{
  "model": "sound classifier",
  "dataset": "synthesized solo parts of chorales (CocoChorales)",
  "spec_augment": false,
  "norm_position": "pre",
  "fused_qkv": true,
  "parallel_block": false,
  "beta2": 0.95
}
Rows from block 4 of a small sound classifier, named by matrix and row number. Rows with one number belong to one neuron. Each number is 500 + 25 x the weight over its row's rms, rounded and kept within 0 to 999. All counts start at 0. Numbers have three digits each. After the name is the row's rms in percent of the matrix's.
After each neuron's rows are labels from the 100 clips, of 14976, where the neuron reaches its largest size: "strongest on" is what is common among them. Only what is clearly more common there than usual is listed. The data: synthesized solo parts of chorales (CocoChorales).
# gate: MLP gate (model.blocks.4.mlp.gate.weight, 768x384), inputs 43-85
# fc1: MLP up (model.blocks.4.mlp.fc1.weight, 768x384), inputs 43-85
# fc2: MLP down (model.blocks.4.mlp.fc2.weight, 384x768, transposed), outputs 43-85

gate.188 093:477513517509534472486523487486467551472500507505501502490504530501508516535488519474511521508541486486476472555490535513531526487
fc1.188 084:472508495511455479546512505506467494538532497518498545482540502534487528486494500523504543465523484488538489491483484546488507498
fc2.188 092:483488538482490461551493533514504500482495547518501461486512488502488466517524507508471498461446452440501517502521492453480494543
strongest on: double bass; saxophone

gate.336 086:503517477527468530491504522497509515523447526488533491482538471533484510478479502475467456520493521510496594458490482493522506504
fc1.336 091:514461520498510497518484507510497529501478499516493541553490470516510465478511483507509458480504509516524527531487493528497481494
fc2.336 098:509506470532487515515501488515454516496518507480490506503482489491485450498525483502485496493533537519505544516521523518522480525
strongest on: violin; flute; note F5

gate.189 081:478487476484483523479512512489535511480512446487515473510556508500480501524472510509518503500484507510509495498561490507475491529
fc1.189 086:499481509513484460483520524503486465484518498500516485543480502481509507534514538511503537493456488488491506486533505502511491526
fc2.189 093:490521518513529431493507491512466541510532528488500496553475506458474469516505507480480534526512540461488479469465535480495481440
strongest on: violin; note F#5

gate.168 084:524496441488474502476532522508480465578491459497503504506547478524496456472490501510528518517484504499524546504490545501482500496
fc1.168 092:536473463498500503506491478507461479513487523525533466480500505472498534458488496497517471522484516511499459529496468453525509535
fc2.168 094:545520519517531466528498524469505465441524491528465484475477493491524508450475501488516488510506540457499453548501523527541488531
strongest on: violin; saxophone

gate.74 088:519476516494536533487486515496522511496502480511515447499521493478528516488515506468521530486462491491519515525467522483528498558
fc1.74 087:503503500517478523524481477476526508482548479470510498477491498496493502455501483540514498489500513521449452488500501494462488498
fc2.74 089:532481470487459499463453559511517509507546488491467518527510453517542581499513537515501556550534501478470515468520508447511495527
strongest on: trombone; note D#4; note C4

gate.178 086:529479524532504552510516486488534502494486453501535575528487511516536533519496519498477526458515511525501497529505538554538523484
fc1.178 085:494486500464446478544485478465504528483487495500491513508477549474475462491510461494481558512515522520485487485442508524548510485
fc2.178 092:542467500528509496510482517476547522514522495492470533479511485509512516462501506502504463527514522528459485547513511525537526520
strongest on: trombone

gate.637 093:500482467487503540535473513502486517523507453467486497481508496481523506529486501489505510518488535469481566479510497446485520504
fc1.637 092:532516457516508497524503467466458486474524506443497541507495552461457503522502492498470462513495494489529538498456537457489485473
fc2.637 086:480540510501473528500508479482535468506497478525545493495495512472501510519513509483536483484458547459519479538477487470511464474
strongest on: violin

gate.511 088:530455508546518509462514465483545486508506486496503482503532499482521519549503445498499512506457530492480521469546546475491511586
fc1.511 083:547562509531492503543473483496505526517524497456497481550497507565485527502463500498504539486486452479476447470493506509497503521
fc2.511 085:472560507474513457486491505494513511531520472497507471518478521490465510525490488474519522499506481524534524521516472497497499523
strongest on: trombone; note F4; note G4

gate.213 092:523506463520484513481471493466480508503497432493497519473468512490459476467531466526519508515516490519474520519539521502554495475
fc1.213 092:501510508517473503539490529497526484514540536472498520473509518518518510447510480518503494468518511473502481533525476513517531504
fc2.213 086:494487516508492474491491521501463486508554513453534464499492484500496489497493526484484497535531539461518483494486490507507487497
strongest on: trombone

gate.459 079:525457442486526556473543485514514495528504504509507470476542458509507534548496473501488537505479526490505543493473509496501493475
fc1.459 089:528481468520461494500508527480495485527513521487497489502499532493485502481530520502512496498502528482514427491519493489488539478
fc2.459 088:498508488479554492494551483472548475473481472531513489559465498504503470493460468493531497514519491555463508480501493455462500510
strongest on: violin; note F#5; note G5; note G#5

gate.183 087:532512453480485525516511570520499513478578489495470490467465501520515485579514482526494519516517496498439535489495525506495515518
fc1.183 091:498497493517475451492487482486505529475498486479511485484495465478473477413482488529490501546444511495491509501530517522514489546
fc2.183 086:505476481520493501483519524518483519457508539515526546477479524490513451494491513491481511490522539482527460505518520500497498461
strongest on: trombone; note F4

gate.105 309:528511556460493560462486433519519464506522520490542501510524493474490470544489508517475508515523472481474533470499478489515476490
fc1.105 224:469517502492548472528492522513533483461510491480507512497493543536530478524501502517514462467477515483485495538473495493501518443
fc2.105 228:542526542509505521491511511539494474485500481501498500505469500493489478501496500545521502470511483489555494495489481508487539457
strongest on: violin; note C5; note A#4; note D5

gate.100 091:461534492489508541492496482525500519464457479484517544510511522495502520507503533510516483537503461511538546482497511503475496495
fc1.100 089:521526478507452503488491513485533510470492541486504499468477530500505508495553515470523472538522486563509556494502495509485481497
fc2.100 093:491498533474505513538474511520492520476536516498527517521483489502473494538514472516547465513491486506504569481514512571476499484
strongest on: trombone; note D#4; note D4; note F4

gate.431 089:484523525473520509444514520449523525498524457442532522546516512516503545514492510502511467531518502518522415504475492517494503574
fc1.431 084:444523564498535473537526510464489484503475487456464480514484489482502481538507518489507497494522483556509464505532469503530486494
fc2.431 091:512530523548506462473530495485490552482488513489554503482500526492496515522487492507469493511531459550505493497474544526493504521
strongest on: violin; flute; note F#5

gate.12 087:480492512519550523494496456532525467517504463508477530524520569514498431553532508468537477489462515524518522501487559496507556508
fc1.12 088:524534505491533516508500442514498494525485528500524468495463504522481546534509527529561535523542473556475536498488501451483487507
fc2.12 093:482501525452500507510502497497536463518456494514477507507507500475510518514517492487493507502492520536480508517479509455478496530
strongest on: double bass; cello