config.toml
arch = "transformer"
model = "sound classifier"
dataset = "synthesized solo parts of chorales (CocoChorales)"
train_examples = 39062
noise_aug = 0.01
n_mels = 40
hop_length = 160
input = "log_mel"
spec_augment = false
win_length = 512
targets = ["instrument"]
num_classes = 13
norm = "layernorm"
norm_position = "pre"
activation = "swiglu"
mlp_ratio = 2
head_dim = 16
fused_qkv = true
bias = "all"
qk_norm = true
parallel_block = false
inner_norm = false
subsampling = 2
layers = 8
width = 384
positions = "rope"
pooling = "mean"
label_smoothing = 0.1
loss = "cross_entropy"
init = "trunc_normal_002"
residual_init = "none"
optimizer = "cautious_adamw"
lr = 0.0012
beta1 = 0.9
beta2 = 0.95
eps = 1e-08
grad_clip = 1.0
steps = 13400
batch_size = 128
epochs = 43.9
lr_schedule = "step"
warmup_steps = 400
weight_decay = 0.0
Rows from block 4 of a small sound classifier, named by matrix and row number. Rows with one number belong to one neuron. Each number is 128 + 24 x the weight over its row's rms, rounded and kept within 0 to 255. All counts start at 0. Numbers have three digits each.
After each neuron's rows are labels from the 100 clips, of 14976, where the neuron reaches its largest size: "top examples" is what is common among them; "loudest" is the band of the loudest frequency at the time of the peak. Only what is clearly more common there than usual is listed. The data: synthesized solo parts of chorales (CocoChorales).
# gate: MLP gate (model.blocks.4.mlp.gate.weight, 768x384), inputs 0-42
# fc1: MLP up (model.blocks.4.mlp.fc1.weight, 768x384), inputs 0-42
# fc2: MLP down (model.blocks.4.mlp.fc2.weight, 384x768, transposed), outputs 0-42

gate.207:150153117112135160147134135155120133115100135139104122136111162151154139138139145118121122169104119109142080132104088129149091137
fc1.207:113131106119099129153110106125123140071095104149123163139170092116108129127091149131149113129138128159107154125145086165163150120
fc2.207:100130132102130146072107144152174142070146082107127118143106150117114147151169109107125140175159124161116130111131137129102106131
top examples: violin; note D#5
loudest: 500 to 1000 Hz

gate.101:129184117111114107139133120111102154126108154142110106115106109152146112151131122100116136164142108118101094143146086142151114116
fc1.101:096162144119127167171105128127144124063110127134116146075103139139095158162122098158104157107158152143172087100150111119102139148
fc2.101:100121137151138107124169127139158142155105140165132107133128093098159157124114167102154100129132174079135117103077087135140101119
top examples: oboe; note B4; note F#4
loudest: 1000 to 2000 Hz

gate.212:129160108115129165160093134120077129133150122096071130095136092130178124149116149124171099141105120120115122078111069187059082129
fc1.212:150126155102134130149129145110164118191126130131142137140107133181149134144102109144144122093175130141171107115116103100108127138
fc2.212:093153132129123162129162152164203110185103157146154133130107127138138134143173126151137105115155131157136122090155124128155152117
top examples: viola; note F#4; note F4
loudest: 250 to 500 Hz

gate.508:124130131112128145138120115115132118106138166141123101092144116111144116113116157124148130161141146139165126125109149208116151133
fc1.508:126123139103131140135138160105066139149106118193156093116132123117082115132082141069137102094139162117161157092123172151141127135
fc2.508:099120159129131138144088106126108121156129112144124073125162082099128130133115103126096124118129119160112137135125123154125137128
top examples: oboe; note B4; note A#4; note C5
loudest: 1000 to 2000 Hz

gate.89:151143094114100156122140130162090114154119154157092132153103138111133167107148117143102158124115130137118155139125104089103119136
fc1.89:120088159123131089115121134147109126098112154118125135093183122111165131098079139126174117107161150110126095105108123115139128123
fc2.89:132086132130131084108132098101105094149131137115133125155150064182130104126126120105105130179182111101129162111158163179152164151
top examples: cello; note A#3
loudest: 250 to 500 Hz

gate.474:096143115141122159135161110107121136116141136129100164144134116151120096111147101147125157120109092106118143128088141125195163076
fc1.474:122134124112120123158154099118095127143110139134162153125120107130157130137095108102127146108137130095141108147127112152130129084
fc2.474:106158157104128147118107130134085161122142125154155182107121131135153158111120091154100134135124148101145137127133094174144128131
top examples: flute; note D#5; note D5
loudest: 500 to 1000 Hz

gate.534:163126111112128149097115120156139096156182167095129154151129153106098147098091087108141114164107121148136135100113131143110121109
fc1.534:083123122121166155123121124174116140142112137134120132093123124167112118093127073117148167119104149097135175176131122134077158103
fc2.534:116092130095121143172151204118167119160114091164088150130135133173091131126134116144122122177136162156097177155118162150133173168
top examples: clarinet; note D#5; note F5
loudest: 500 to 1000 Hz

gate.85:091120135122151203146117174146188121171131148148122137140112133127138136158101167140092094123126097099141131157131123071141165128
fc1.85:152128098116129120121117136115128145123150157135109155145102169142112106132144128152126130093117113113119149119159098137158106127
fc2.85:141107132152133120117151157160099130165094158093141122127141121117111123146141150137166151081150106137140131122116148141153155094
top examples: viola; note F#4; note F4
loudest: 250 to 500 Hz

gate.604:118096119142087109168109144111132122113163183165117153135109109113126111170103145136120128134134090146130162125109135118108087109
fc1.604:131087130145123091131103116152112123120129097089115135106112111139150113102137095168134148138123156132114149124127136182106178125
fc2.604:165085121108115147110119181162162139082156115109113106102125134100150118135126088098154108118125122152127136142118086112141138147
top examples: trumpet; note A#4
loudest: 1000 to 2000 Hz

gate.436:145136128129170115129115133169154143140123146070112128117160127132099095102120155100112098090095095104165152142117150111158089096
fc1.436:149132128145113135122117090127144123150097167108134139129171103116126125183153125104138155124128151089113150138136169082177112132
fc2.436:136102152136122096060114172128146104130116140145176126135124138170126135112164151122155113126118117105142127067173103093068081118
top examples: saxophone
loudest: 250 to 500 Hz

gate.565:135113145155187154119141151155119148150129163113105166111125139122133143144181160124139139142142150123136161134119110119115082122
fc1.565:161087156132126089151159088136165129142154173134139182139129087143117112159105147125160157119136109102102088119149117139124155131
fc2.565:136106120141133063134184103109133134151116142117169142105107153115135104144147137104177097145087147132125159096126095161162113115
top examples: tuba; note C4; note D4; note B3
loudest: 250 to 500 Hz

gate.400:121140133167146116085104088140170163163140115144082131163101103125158152139135119122107109144150147163135132114127072106107127123
fc1.400:133118164131112139152110153113181133189165145133122110148122124142151157164086100171110129118140109158139141145140108131094115102
fc2.400:104139132110122176131155125118198166141160108126127136100131089093150086081123125146134129146139133091129139146131127137106045067
top examples: cello; note A#3; note C#4; note D#4
loudest: 250 to 500 Hz

gate.545:092134124104127113147122099081109118130158156165076153137150166126145143146104105080124115107112151116109134140140176132166132116
fc1.545:160120122129134113122114149151119119106084133056166135085188171128161129163122145168132139106122048142116109177143195100136173099
fc2.545:163113109121177121154090161114148095108096112164112110124136100161153074097134100110151116133114065156123131139138118115124185084
top examples: cello; note C4; note C#4
loudest: 250 to 500 Hz

gate.649:100119117144126122118161090183152128098167164096159150138142124104129117133123122117103087116089130138153136109129054140130140105
fc1.649:120129135097136143154131140123082125102072100120110091113159191135115182151123141134101142117142134111156120083111107157136135125
fc2.649:158128089159150129159165133119148143164115075150139154092121128173139096112164153137162168101168134137117102160168096154109124080
top examples: cello; note A#3
loudest: 250 to 500 Hz

gate.210:143096127164145122110137117178119136142138141133151108092099167119158081093103133111131139107137071065152108122177156157085120117
fc1.210:167132104128135135133113133143135147116181092104146133129112115123104118118101112142104146182138186132151152112115154124116126134
fc2.210:112148130163152126145119074097085135128107101109136105171124115078116206124151096131056123145080088171144087120108133140104150157
top examples: cello; note A#3
loudest: 250 to 500 Hz

gate.731:138115113151130104086113171091158143138121145108144123107102097172130131187109148159132089124107120084094152142142153107136157137
fc1.731:109115120158138136147184135158137117132111139136127087132153102150114095148136166119130160113107131102123109105132146069136143152
fc2.731:126101160109102175102174149135118132127134154162136083166128178151156105157152136134127131086107120143117091106153140077137108053
top examples: tuba; note C4; note B3
loudest: 250 to 500 Hz

gate.331:118123136141122098159139103168131105154130149166102137129136164105135112103121153119115130124077143111093109130136112133114127101
fc1.331:104128142121140153103143092109151111144145113133139180129128129104092125124091131127132150151103117108115088132129076162161112140
fc2.331:111142098127084172087141137110117137190124122176142142144116120169156134128088094146125168093094123132143152130111122091135139149
top examples: bassoon; note A#3; note B3
loudest: 250 to 500 Hz

gate.105:168134140155111115110102111128125094084148153072084134115125099092106123120146119107097104148127132166123177105136111120110116162
fc1.105:096121109140158092131146135123132164131108148124128077116103140128160114170092097124117129082115170155150098153121132161142156154
fc2.105:126175123107091094133116100102130128125119110128134116217122103124139166140105106128149110125114122182102124113135122140122134163
top examples: violin; note C5; note A#4; note D5
loudest: 500 to 1000 Hz

gate.504:113109117157146135127078149087107135115135135152106150133132086120111171108170126147134115134120156147123143105154159162119122145
fc1.504:113116128117148097148127131121105090161121112139167125102127149109082119113181138191167135163109137148156156126132124137130099114
fc2.504:121165116163132100118119105134073131155126142131092172177128154121107116125121102139160129119148095128131118142170172114190110138
top examples: bassoon; note A#3; note B3; note C#4
loudest: 250 to 500 Hz

gate.605:155139118149150105106118071145136170030137156098107142113136133131141112124127164129151143141170127107103096083136137111113155148
fc1.605:107111141143129167115118110117104156149129102132125123121138150129100097131110104098153111146137177113158129136106151163146116112
fc2.605:101150157144138096198094156122116120115098121135161180144118164124096067151119163110147134143132196124160137091118127143128074097
top examples: violin; note D#5
loudest: 500 to 1000 Hz

gate.209:143113132140135180142151080153118108163133138124137114155110064133140108164139130126148130141132107141129134122124119181116103134
fc1.209:106161163145133106095158112157196070170145138135106181113103143104140131171136114099090129120135167136106119188154177144132108159
fc2.209:142116133121119101108099094159136115146125110112148133130119124086141176136127144108149096097154139139144165106102111111123111084
top examples: horn; viola; note G4
loudest: 250 to 500 Hz

gate.647:111129082127151120104151106121086129156124171147173129170088131143120104162154092120106143127126110144123193075090099122125112128
fc1.647:118137169109137121177106136121099115144147122141126123136095135083175089103103149154106115106141166151107136137161106145088139122
fc2.647:131128149117143161121119094132157130114117129103110139123139130134084108153116099115105119094134127106148114121143141143107121126
top examples: viola; saxophone
loudest: 250 to 500 Hz

gate.367:141135124147131136104144120122127106165159152128152118146148111136164120109133118126104125137099094158162117173144130163105117113
fc1.367:184103116142173109115141133117136112155108128112102136163174123153094084189117150110099180144120142116088114116082150126120145122
fc2.367:165128162170136125153109137107126143090113080131108129126113129129125152131136151100097130168119173145127151124141122174155138143
top examples: saxophone; note F#4
loudest: 250 to 500 Hz

gate.683:128109142129142146125123122090130152107154115113116155123152123129131165137144117133114120106122148139162133113157135129141094106
fc1.683:112115158136109152097083117169130110168114112092145142108076148140173122138142130110121115168132110165176159131160094136135117155
fc2.683:131123159154102115123121138163091118122112145131127151128114112160124134082114116102131109130128153160120137167152121093103110039
top examples: clarinet; note F5
loudest: 500 to 1000 Hz

gate.277:070116088081143158183145083119125140122121118132127138116115166156129109146102154114107147121090148141164132122093072129106091150
fc1.277:114156094108133137149134117103099106106116109154060142128109114129120165102143113095123134115154144166128126169127117126119133121
fc2.277:129115115176133101132121132106098126115097181107144125111102113106125172077126123132114143142110122172128110148116060160103095156
top examples: horn; note C5; note C#5; note A#4
loudest: 500 to 1000 Hz

gate.699:124125084139120152137099160117152166120132171104109115106160122124154097143086131146122164104104116166105123090079111157142135119
fc1.699:138146154130123125109147148161133073127151147148128112141113144155097101110085116143155125134128116106127158135129150146139093121
fc2.699:116084139168117088116148092175090149092089137140116161111142118140145101122106103053095127149159147115099165116119127108104111129
top examples: oboe; note A#4; note B4; note C5
loudest: 1000 to 2000 Hz

gate.703:081121147138134145084171141086087168119134148129136141140099198132161110143161128115094141112099164120117145155140097100145125110
fc1.703:092184095079104128122107135153089113134115126190129101165128111178103122114133121122130121117138086108131157100144129094109132089
fc2.703:126145129158171115101114131089129136139129115113112089105147126140156157141134184162138135131156149110118102135156123051129118074
top examples: viola; note F4; saxophone
loudest: 250 to 500 Hz

gate.687:143163072105104111110100138110156122120144119141138179094144052147134111095155135175118103086115132166161125107130138153143096127
fc1.687:138089150113090121150141116141138135130148133122100130138110068143144181136118092100106119109095128140095144134173148102077126146
fc2.687:136131135107135121137109136151121146156135135127143151120096088137153123120112139143141114174092100116124131139161095062148092146
top examples: cello; note A#3; note A3
loudest: 250 to 500 Hz

gate.337:105141124168100108128121118125140116131144109059123199116137140073166117113117139104098144136152174148102151130123128113118080096
fc1.337:149125112159139112047118146168090110118116096127163116107149136108127120112138173122071106157113122155137133122125108088099103172
fc2.337:129131091125126136127158126124116119105138191172138075186112148130118128109167125120125126084162152131151071136090113116093131151
top examples: oboe; note C5; violin
loudest: 1000 to 2000 Hz

gate.86:114129076120095106123101081178102129153117160109095143125102134117126114122153200108155131147140157092088096111154122133137159129
fc1.86:102148099139119126114160175123138109138101133149142119119112060119113116096106125137127157115121182126092123122138125168144109155
fc2.86:143148111117094152144102125099064133136132127153143161100119105122156138118076152127127110140133093067114084129121141102145130152
top examples: horn
loudest: 250 to 500 Hz

gate.389:128105116080123078096101134151149151082125148106138131124126128176132131151137098109081105118149118162128119168111121136150137117
fc1.389:139133102094139145122146148113125120126125124140086128151096094127150126126101124098155092143174080108111096115157110143101146148
fc2.389:142085195111173164139130163128117152139132094116114131110105118118129132136117122157132129114166140070134145139152150164169142120
top examples: trumpet; note A#4
loudest: 1000 to 2000 Hz

gate.575:110103122084130136141132102172122132071114120136088150141169099128101118114154140114146102103119136080113149108082115164119103107
fc1.575:102099122103136121129115136142076091096131127158147139121079144144107114149128152155107148119134170082145095130140118132138113147
fc2.575:105120149130139153158122133114124139123146100106094128114150148161126124126134123168110140133117170103127133170125126167162068117
top examples: violin; note D#5; note E5
loudest: 500 to 1000 Hz

gate.413:183149106165168140141191106104114097162157139136176153146106127133128101154135159142145125167102149129154148139154143183159121156
fc1.413:122138129075139150134159132120113111118127103137151117128108083109087134149146113072166121121100142125130149129090126186115127116
fc2.413:166125118170100141108139115122100138106149124139133085144110136110103139149131132109109182105139113090095083138103088140099161140
top examples: oboe; note A#4; note C#5
loudest: 1000 to 2000 Hz

gate.228:158138113138120099115136121122124141138102157145139148120080110146080073126136147150104148136133110136130151162131137137091133140
fc1.228:124131120109151099105116138112128136104136132127157139122136137150156106125121131089140121122088091127124138127115154175164151157
fc2.228:141153091078137118132106130086153131137151164133116146078147144080133149145137158154147140116166072153148129126124099119155134130
top examples: flute; note A5; note A#5
loudest: 500 to 1000 Hz

gate.674:120134132148140105124144118127135134090122143136146111130111119122145115148153118122129127163117112103130116120144141151155096120
fc1.674:121122129111145133158087131123146147142113095110119123116137105122173148146128094115143126171139108148118141140117122110159168114
fc2.674:109147125112123125153099200131128132078131113113132121138149160120146088130152144155135160107127073106150142178155126086138129141
top examples: oboe; note B4; note A#4; note C5
loudest: 1000 to 2000 Hz

gate.550:107148099110110115125153093160081153124139170196158129139171123140161132121114173104164096142144111143154077107092116122115130173
fc1.550:148132119119125122136120111099139111155113079179105127137116096080160108146112125117145123125124156156134124059136150147114151139
fc2.550:138180138169172109138162126144118086138149097172157128123100155141146103123106123146120139118109113145122147142085107175143154151
top examples: tuba; note D4; note C4
loudest: 250 to 500 Hz

gate.551:125164131162141128121116086125131118125104156117126155119136117121141120137108129133109147152134168111123177142110119127118101120
fc1.551:127173149156129124150138119150100117124134144135142102129153136128146118092133131167149137095160154154125149127145132131130125082
fc2.551:121121157096120077146083143111132099137146100107134109137135159142104150146184076121128122159136169084092148166139139210124114137
top examples: viola; note F#4
loudest: 250 to 500 Hz

gate.416:139117121138105121121147114105163115162150127134139153122113125142109118155162106102134102154084161127160150118096174178123156128
fc1.416:112121145139154150159123124103093135129120142165152144112123161159122165127132132130134086151126147114143082135166176115103144162
fc2.416:145095158097120139115135146133185164108146102083143124151138132101134128124125132103141128119088127182112139185128084100157164076
top examples: oboe; note A4
loudest: 1000 to 2000 Hz

gate.514:083152146127107117153160104103121104122147128132156086144114150107144097089098125137131105093106172122134155114144141177129078135
fc1.514:112135130127123163098106123116119168141152057136133126155122107124089141081147112138099153105100128125105125173120115133100136132
fc2.514:119113124132131128112146095093118157098116162068146164140134137074134109134077136167133115113115120120116139119133153123110121139
top examples: tuba; note C#4; note C4; note A#3
loudest: 250 to 500 Hz

gate.403:142114149155075135119157117124139086130102142121125163162126162151154118109122115133141110140109122119160159129136151111092115122
fc1.403:140124131153077142093122115168126137122114122116180121126120140160149137136144120084121102124120120124105191120140153089126110124
fc2.403:126174118104106132150109125110119144135127163114125087139075111091118140157135150157170145118181148133180076132117107154149118117
top examples: trumpet
loudest: 1000 to 2000 Hz

gate.260:153134089115118139138137105122090124171127109088118155149128143115188143170115144143143125157099127115097090151114073117161141105
fc1.260:068152110146096138130141140121180082126134163163132106166133124115112137135137157150107098115165149148181111141176167105171099088
fc2.260:104116147120104156154115166119148112111127165168137142099080121143135131123144115122102096147155134133107137125120100103107105094
top examples: oboe; note A#4; note B4
loudest: 1000 to 2000 Hz

gate.408:116145109126125121109165132148135096043144115109171164103100160112114095112151097111086139187105089134127110104103140113127152086
fc1.408:134126124126107135120148067095118142127101138137100127132123119142136120130145129142094154069135116110110106124168159118152135194
fc2.408:132110117117162117101138103140116100081148134120106133117159102174142116147122152088125134095108112120096176117118109126146123159
top examples: viola; note D#4
loudest: 250 to 500 Hz

gate.198:097116134125145148127161156129149099131094137099097114094122079098127120143107112127163142147160145133100146085105123169145171145
fc1.198:156175105125106090171121179109128127154098127092130132141088168156100151078113122115105107101166146164132177161133123133135109100
fc2.198:106095134137110138143140138150146166149128118102133147115134150150101148107074159116123118138155166092127187150094158162114110159
top examples: note C#4; instrument: cello; double bass
loudest: 250 to 500 Hz

gate.60:118120095145107127110140135118134161121079149131139134170134061132165116134183134143112133140090146125107098139111116151168154134
fc1.60:121145132134102143104162113140097151105145124117122133147162104122127159132179131112091133145112161148131101084095125162116139140
fc2.60:057064076120100131099109196152120086112123152133121107117128073133127128096147184119104103106135132140094147144095139105153129120
top examples: trombone; note D4; note E4; note C#4
loudest: 500 to 1000 Hz

gate.24:120125110182094159144095100144114115104124164131156147130100136085128136118138112124109175101094135098167149132089105116100128119
fc1.24:133094116132152123133118161115195116122126184152183139134131111130102126107075109127081129138141167136120152133143141167166092157
fc2.24:135176083126093138114146169167134174083109129108126161087127073152142126129150124134123112123147141137147142126186117121115111100
top examples: clarinet; note F4; note E4; note F#4
loudest: 250 to 500 Hz

gate.642:112101112170138163057126128139129154134124118095130191128153151135119140180168148116133090128115188123111143158121118090131106114
fc1.642:086147137147117119152131135145158124063160087142137156114139190112131093151118122117128116119125176114109081125104128159115172135
fc2.642:149131145099135121139141145178085110101129162109113142121102158106099125147114072131126149122111117164134091158094145170117137141
top examples: trumpet; note G5; note F5; note D#5
loudest: 500 to 1000 Hz

gate.430:109101122123118156128157130144129116182127132126138172111150099103139120124142157137113112089126089178108118178148111083101138112
fc1.430:116142154143166137107121096126134094086102147143128112119156163105140142123134090107139089153137133130142132092126132142146137145
fc2.430:153136167112124128094164127107155145119078118125126148095153143121108116135121138075127159129116108116115130107190153144170172124
top examples: cello; note A#3; note C#4
loudest: 250 to 500 Hz

gate.607:135097121131128129114119134123135133132126127089111147125127167104112149130095175129121143149153186115146129134087107117147124137
fc1.607:134113095128129154121084133152158105153143111151109146133161147147153101142133156195094174126148101112110129151146146097111143170
fc2.607:139125116103162139094159106148110090137120133150148117090156087154101117104136112102130144143121099138082112103131161116143152164
top examples: tuba; note C#4; note A#3; note C4
loudest: 250 to 500 Hz

gate.507:121164161163113109104149101108137133148145136134172116086089103100093090121097150120116174146096137106123122106110119155175153156
fc1.507:114125093135125156148149091157147151118151110162110146115113139120133126148122107133101178134140162157141128110143090147103150167
fc2.507:152114118115163133110114154113138123180140129111126101137126128115161143127114164109110092137112086130132091140134130130149135120
top examples: tuba; note D4; note B3; note D#4
loudest: 250 to 500 Hz

gate.678:155129152124150179134123154154116098123171139142113113149147119108180139132117114153130171092130151153138149148126123128097122106
fc1.678:142112130135117127131144123111083107119118124120148129093129136136133175132158113141141134117095111144114175092131164133116081110
fc2.678:154129101130154132105148125118112126155127132137130162163100142131099105065175099122097145101108187121146152127143136100153123093
top examples: viola; note G#4; note F#4; note G4
loudest: 250 to 500 Hz

gate.472:142119081135177134086139090076127096084110144137135125132117128136133139141131112120138132142136090152110116139171135122080100104
fc1.472:141149133101142139134130146116129111124074111125106118150109154162116077071131130173152129152159155092161138137125139115147159164
fc2.472:158127149100137147114142097151109117079133106115170121116111117159143106117093184141141141120131101113147150153181120088118108187
top examples: trumpet; note D#5; note F5; note E5
loudest: 500 to 1000 Hz

gate.289:141115130112114117104149128189115098125146150139126147137116069066132104140136138133123149094096094165120144130123145105139141095
fc1.289:124092145186135137127098130146106137148117168126107091140169121090091140127090133135109151123138140156094155168130153175116157112
fc2.289:134157115132129143089174099134147109169106109116134083156178107141115137090145162101135109098092102119148138180093123143128075104
top examples: flute; note C#5; note C5
loudest: 500 to 1000 Hz